From a checkpoint of a small image embedding model.
Model: 64-pixel images, norm batchnorm, activation relu, widths [96, 144, 208, 320].
Training: muon at rate 0.0019, 7500 steps, held-out accuracy 98%.
Rows from block 12, named by matrix and row number. Each number is 128 + 32 x the weight over its row's rms, rounded and kept within 0 to 255. All counts start at 0. Numbers have three digits each.
# fc1: squeeze-excite reduce (model.blocks.12.se.fc1.weight, 40x320), inputs 0-159
fc1.0:185116170117194065134156088120123146126128099087152140116087092164166108141142170114128179097105140194113128165136160176131169145075115096183064088111130166124112173147113114137105136091116064104125107196071084140158066157166121149160090168143141112058111112088119046102121138166099090106157100119111143137119148141159125137172151152123128066099147157090084077156094143086138088143114155139099142106142136129076117146156119138146115134121140165106040113059152108113060059129123141
fc1.1:118193097134073139135118133130130119100096187161107103124142138130167156116153090191121072168145137129111124125133107116157115150140130176073124088148094102143113088161111137030125096128113140118146163126106117092063109151189094134120127122086187174179131145144143185112147135230087171166082110119120046107150108144187134094116104081114178108109071089144222129139126106108108116172186158164123116123074159136099184162082105151176128180091127122164131067108153118127105164195157155
fc1.2:136165130114086093148183134113097210096121089135134077049149090104156128164161108071164156141142164117122094125089118100115145137148156189097136118109124109065116060085137159106143117104136179115131119126098169135206129144120192078117113090100119171133154133107054113041142133138073168085128123102130142068092100092192141114183157123109164137149104124145155149096095151107109106110113131125187160154094149162099184057076142128132149140065131129116166131130114141124194155117107162
fc1.3:131117135134163184166079075079145113092110126126075098076081099161159160113131130186109102123114110134104190190125101119103250106121076132135119119156154093126089107077144157077111145194141113077096123148120116114087141188133217174145151169104141162144106170186181097068107086175084141093129123144150084142151119127157100146118104068140186157124166114138126154162081102145138113136119109103124120135112104144147184222095130133130167103138157129139143117076108118167128117092148139
fc1.4:143127089138096167152087102128156104151119112155178078153124162095126077174109150139146125139135072147124160129149179153097074152150136155111068121133168130133088090178125120126096106058134138153163152100190118069084151147135079131108202151102137120173094082067086104137087124105113150123137136072198075170178140101152137138155155115136163137084102166115199159081171137159144083148074119114121122109129167111103155165104122104126155163222049148099149115090173149142105140143121125
fc1.5:147089128115139093090113119142140115088162145108159088089072129112188094137151174089093162120154121136093064114097157149101095162140096126147127140108139120125116121159091095120106094106179135129080109126158107114159149114097027076174103091142157112160145081154093202188098090112155138124191134200135122127212125090168122101124131099109116125111158134130110176144181129090112107119167122184115163084175131102129150093181147132107095115145094140094085087120139126136100063107110099
fc1.6:166063110099128117098184087131124119154098122140147133106134226120165082115179146159096122129114132096139103095166109171130096153121075107118182097154131143206153176155129099134175123136106073125135136090133139150149116116170071104083204101113129098104114107123133198100159095113109106096151139116088110066058060137136174108114119121111115132113114048110073153150099106087098159153209148142090163119127120127145122174145121168093173151109119154183150077167147122135108088089115106
fc1.7:122103142146097159116134118105085123107171092125090144103119125124154102118142071094096139157155209131111080172083130073169136101120071195148139153117102080096139059037145096123131069112093116151112099093084077126154173094104205138122075136130110150039118152099155120058106113059106143094078120147147132114070130053100160112101103088107090140130045101154150097057178102110102170164127096140175126136131123122119136095147149082103137109109151139140140114165091123104148120112100142
fc1.8:138137021112192088086178120166086159144106131067142153128097141059138185156077146129146123124109046162146138129196101125076124145098109089109153178127124172109066154180156110158145066067080134120112133145125104125104131164156100170127189141125156086023147119070085066151145158090153167095146146194156173145111134091142140143179112188106092098071161124136094111158133170091053132093081119096141114161179162141146103150142092127106093082171136093114089102102122120135123087144116103
fc1.9:112148127135144132124138120134121110130118120132101139052136162135185090129109118187139072117129100131139168189164125143076140071132097112173149142164126101165194231123177146193140173166082153099118062108129173149079105115152070071161161054147149112135127128079160108139149094207171153103141151141173132120135056125088115113125128108117112133086139107132040113180065120089143185140118158148150104116116124143144099179168108191136115081070150128101097117097126138161072069095106114
fc1.10:190080187117144123170063155126148118108131165141108134109169136163121134182109136175134106174113128170130146081109178076147082129106148122137092151115098145086180100080151153189103128101185088155077092130116078150182102076107177135113085161175185175116103088120152112096109136168152134194084128167172166084161124105136120105100121176088048120160104166103155123118135131152086138180118084215072068103152133123189137135120167076086144136129152069113129134118082137073102152149098123
fc1.11:061156100183098113092105176112163055173116167175124080128115104086145167066137088164119150108136135173139185194093158160154128107167127193103092136103130129104152174035160166073133138135146183132192134165079140120105162164132090107059140104128188144186108121184129169126143114163116096109104150166142119125134130130122173123140140099128132088162118137096143113175133106131072137190169133097121122085082158146124117129142081069163115153124108194073189130126146141097157137147109102
fc1.12:066094154127085145094168127129143098157130157127202165164119111121134130078106122199095203107140133143101210186094110065141119050169104124099184070122137145095167156099128124104103146210184166112144139119158144027095124110191193177192121102177135130102091148090138171138115116141184167159168115156113110125091043122076119134113114150120128136130143117131172108183115152131141104115107146103159161141143159135113083144054095149168124112113139158079145137140129115103204089105121117
fc1.13:103144068127200164167115110122098105091143155074072092210087133154073078151078187142086147151133106118105094138147124154190153091080077113119139125094157135174109119096112142115153113117141116127090154149132128141166079179103111124132113200149165094111115189139139171117152091079182138073139117110127122115107115147105171132136118195145084084133137173144091089113165129167100142110120174131140071159121124097131071152135107070106098113156099134158097181143139145138104110124138137
fc1.14:180107198154083098152081130140161120091149073056101142156102147109150110114119145081158164132127088175160072085147113095172157140132091100131191138122148161072164102168106078161118172130142100092162162190082100125165109138157148188143109192144133181084109168134151138113160134074174145148143073148126098103104108127129109074133174117134141068167155141126153096099108137150184129167090150078140123177108162122090088122198061113118107108185121158183099091111117114073141126123141166
fc1.15:108163115138138128096148125183164133174142143160139202156102121109126146125123224093115147097112192154170127126151148099092050088133136056083097109087130171088144111147129150138167053063104126129116081238169139104157132094177092091149121104141167123160151138074114130073154153079133161129116133120119108082104144122102119133120088139120148085094069095100165110172059157215083101198074121166118156147139140129155136114103099106093089165193116150153120143099098133121156125111137130
fc1.16:099124117172136105140070099162128113103158111180124159130105091169117128157169089114109090141149119131062146117096172102161183131081110121129140102147143190117125149091117219148109116110080132141111130133143110133104096134109127143083111091087124139159128106101165151139107073189128075128059155138075126117152138124139184120117142150126134084135056207130157152141113092137123160135101152121153148178149090136149157100088145138149132132072211147165131077070137140150139199165107125
fc1.17:110143066124158077127160115129106132169093143129142166000110118122154075091087114111136166076149144137144154171153147117081107113129089169063121144170142154095085147087149100128093143135110161107120166109145112122102133160113168141068186059127134104062129168086122082082116099144121189038155078178187192110123111130129133127133140078141147127110163054132134143158121109081123092129155079144142146194095165089109201081151146130108160109147037111129134132076100097160141123104103120
fc1.18:138140090131106106178127115104191153152107095068132116156109183127132052195087175099117141090129173150152187081176156164153085151097123164130174119158163113183066121142136133140151080107147082169137100153176092168138132098195054109145162149083088041085145126114115092134116157079168152111129099139182109126130146116137117125146115175111135155167142129114084087180106116134179077143104131095164153119132158079068156168176129128121159094128096130126081166117129134146120134154130111
fc1.19:077121141103125080151094128136169080145152109100123072086147164165134080152061113125097159094140073146146106143123178148092147178123148124115174147095124143158198170122085096130178087053114177142134179123109127155140139108091106174130155140104098089141124139139180122180131139184128104116159164160079122138117135154128145093096137184105188127093111136119195112159186120153137096107209133172086121076142153148144158142130132163095139208146131100142137104168096111124116134141123093
fc1.20:132084145138133131078136127115110097143136133100128040079091143132149105134175151132077122118125084146115189138088119111055144120129125121166130134100150111181110120224104113096118151160160145086146116148100073150132119164108062179144175116136066130082163157193139228112154101124065123111158087160057043169089077159135102119173103177129133152104124159121049115135115125140158101111172085157082169149135079135150142157128104119122105106186117145102164130126150101142155089115120098
fc1.21:145136120108101109171194120139125115134085160117176126169134139094120103120146095083113169075124125102158150165097083119122140138164138159131079127090137125153162116151094128103144117097127157156165168118127111146121112173145142114113155085164130111106135151116028208113142168072174191145157120076104088108079113160119157071157162147176194099094106195090080158122220143187075094135174085097090148160111145130110088144132153128106144181091060182110184163165152150145172122138154167
fc1.22:158128143095190149139140091108100110076174141118136082155164130179156010137096129075101183150148114117118059146110109091127102133134093161090142097138141114115142147134160102115169185092164130102092084177123161128135104113115191190106081081149092174110126135144178164102119113093193149138153089173155148139106101073131096127136136144124112078160123124121099138095163135122113165123183089137126102125173107122116117050174180130097157078094143129103104127084114127126148143119099123
fc1.23:114121131120117118091123088126079095115131140161106080167093063131109190157127150139107147142137166172102100153106125099117099088119141113115099118098109137133085201094067152155168107145119195120092134104093155118096063068089144119166139183166095139084124112047135094087131152153103132167161122075125091130080095108103146079121119141122127104124120142140085101179080119121120091090102056158059119134150090142142081123118150126065121099115166108106042046101105098125191142131116097
fc1.24:144094168131083152165102134139149160101139114090097097160078016115081186099125122089112161142120126154099138108069105114098114116133169097153112145065105152096079100106108156067114186126150150093158138122158160144131112140114174171117129153145127184135107105141072102082157140139055109064119065104070117144097165142129107163130150148146135087136145090142126091139091159209111076068124128117129159128092128140070100180142094167120085150224165190144101170096132129123110136115155136
fc1.25:093072109125094124147139101123090124109141120051109096135094135106126174160132151101129165090172162182110156075066140138130195076125141113145067081109135161082135074103115179161142097147110141122119139134154093134163157159179162154147094110186149144086128103176094114122115178178061121117115139082085169105122132118173136159161136095130192127097142092080174124119127077158132031185142065134126140135092164138115131085062178127088152129127109159153091132108116108118104131156179129
fc1.26:147179103113085131120221121113109143091131166170157128019110141162162107118110073117107097154139111117113097098109126157108165180147110116100115122164103121164182119101174108131113101110142092122131157075119170102068142162130158132091216092126126170090148148087134121081146149156102132132112160105100154083111136113153081089140131077128162108085085058151133119135098109144134121099128117093073121144091108152147143177106150143131134155100146115127113084122102126108102173108103175
fc1.27:112138075108122146104126105110113125136130115132150135147166195137155083151104070118126103144104162121111025144175071130159153137139123148049105138184112145144178118150128163127090134156123115149069107099124085166096157132140186106133083132122092134124117056136140098172156126144168161173104147115192151097107117086181176081133141116126104162100215107097220090108236112091141157101121162126064046153108168082098164105139185112142138135126089095126139090135122127107140183119148101
fc1.28:082152059150124159151143151126110129143127118135121104139120125093109095155091114114119099131093072150118087094104131100120093131063099158137120110135119146133077222128155182144141144112152121205156118100104144094076141069152151134083129112120140175142123118114118071124156156121132073124106184168124164057160036093127128124128135192145155078146120145173105111132142099140171119161089105038072090167127118085156121151142109094138148071124180073159151112098171087149145191163112143
fc1.29:118083091128140179064158145107124091172121102143154141157125139149109138069122117149114148140136142100121095098105129112162120091149114124133148089121151131188152121083151169143158092167151102113142154068121147127028104069064138114153119138124161102151118147065120079109145158160117120163120093128125087087083125126134106131124101171152104144128122142123142141178075106058107125091116129155105069081122103117134106185142138194160129106108188108172111133165125129135149067137156108
fc1.30:127076131151168173167148112124119105104160115172112133144105141112137079155117130135111189119141139180109135083164106078115125114131104234134159117128117125130121149086161137204171117098149089129045087097138098120155138088120094108127087104148121094056127143071160043130105136081222157147151115183196202125082146131088152117081106134116103116078116150129144085127113145104119145152117146153084129134162113132146113097152115083093142058144143126102094193098111131118120066066100127
fc1.31:151127038093122130076126088120127113191108110127161174146129133099116084117107105123117123132150078080102100174175142101232154140088136118118142149138102120183142168102152023127163084160128114100131180137057153122089110083178076085098141100093137141101124153073114159121150140153176138107159159138177120105122082130157159066090142145119129093135121121135084113079147116084135151132115178143096081146172133121122086135196075185171121102119147135127088084140123144120089093130157109
fc1.32:066083122172204040154182085130140130130138117076113140171118044135105180109181182075118134108108191115158131123102132187145096107098096082179063096097130108106111172132106184173196083153089112100084101131188157079098101132128229112161172125136136100110121144118073124097125097154108146102119151120111162092100139129154128125169120124128128127086174146132129122118064131077080177110131120156157113077128111144141116168099180154101096110102170141156155106133067106145117103111151133
fc1.33:141117059140108108161133097117088131152092151137142103086145147122171103136126145142147162135124056117107167149114097158129163171111074169093129132088123080154098114133125125159088117109114100137130192114066162130088139165144116072080211059117166138150114092159082167094098123094109178081150171085156155108061091073158193106128090082157125120133056166134086125102102148177127106115141101115126108098153135131102162094158129136107122159133077180157139083111122115131172157087095106
fc1.34:154130114152156053077117094118122137125159126103130119103113080113140095155137161153147115129115130126125139101150126153144112126102087034126134163117131129128161153098137141132103123156113044101149090201141132096061054106121127128130144160150117119125148078104155158145097106176087080146174142091156065131167112105158096117110195090092105138138155132141094096147104079115073157107104099092106079091128156165090095066164116117085062185164138216080112067087154153108132159126089096
fc1.35:133106116136094138112137109153104098167071100132111131095088155149165156145161122153113140127129088104159173151105159159057203099146094167171137118120156184103143165148148198135120113168129120136166146120101071134179123084128147131102102140147119133182138153149153104074140129168125137111153197074119159152143099212102102148099115066143159132078082042133106126217121104164167136116110092101120129132102105110154133109169154116093160153134146153132117123108093089160120175094127095
fc1.36:110142177184174183097183165128111132118177091092135179063071155071093149135109093078159171101106101141126116157163162084080095089140107142154210127102092158143104117074185116114125120124099121074141120148149112147123135096138117100132123100112150126166112209109102135139170117159143103104097151107099137090131065136129119176139099131121105116079149132128123125124095110074104196099161160084180120141093129148127082089127142134110090079125176120158131152107166134168133126072104042
fc1.37:132139136122095125089127102097123097119147155155134089156088099155153187075182146097098104133161128153147154183091107176118080140109178205134101130097184093130095090126097134070116101158180097094090149087141122172180124099087189201163124191139131145168099155091094158099148098112070103148139109108088077144134151121118157117156143086138126131164137106139106143156147076151117122189203091164104185148096115124121203148112104106092125131163078180099102188138109126113193126166183163
fc1.38:149156112131117126165122091137091176127144116076126140067095075103156138176150112065164155128082140141124148179096092107069155115150114203124147138122142139055121119154105142110147116153095159146099139151089136170162097147109151072095063191119145135112132166126047065090152143082152130108194165115141192123053136148151188140132116208131100156103136114101167094161123159100156135122094063152127079120106153145084101121132119083105086085073101132133114094127118087133134112129148153
fc1.39:131163160121082178091061076096096107113119142078150156102092116149168130152151129129089156139164164107067092152097146094168151164098116173165110100124096096134192092114131114045091114157104133133064128111078099141145128110172170189195117101143123141098114138195138181127127054132164107128076093101109079139180044148131129117125128119098097106120059179140171084088146125080155189092184124117130141157103085126087131115099156188160113133054141107170077089149170115105150111119107058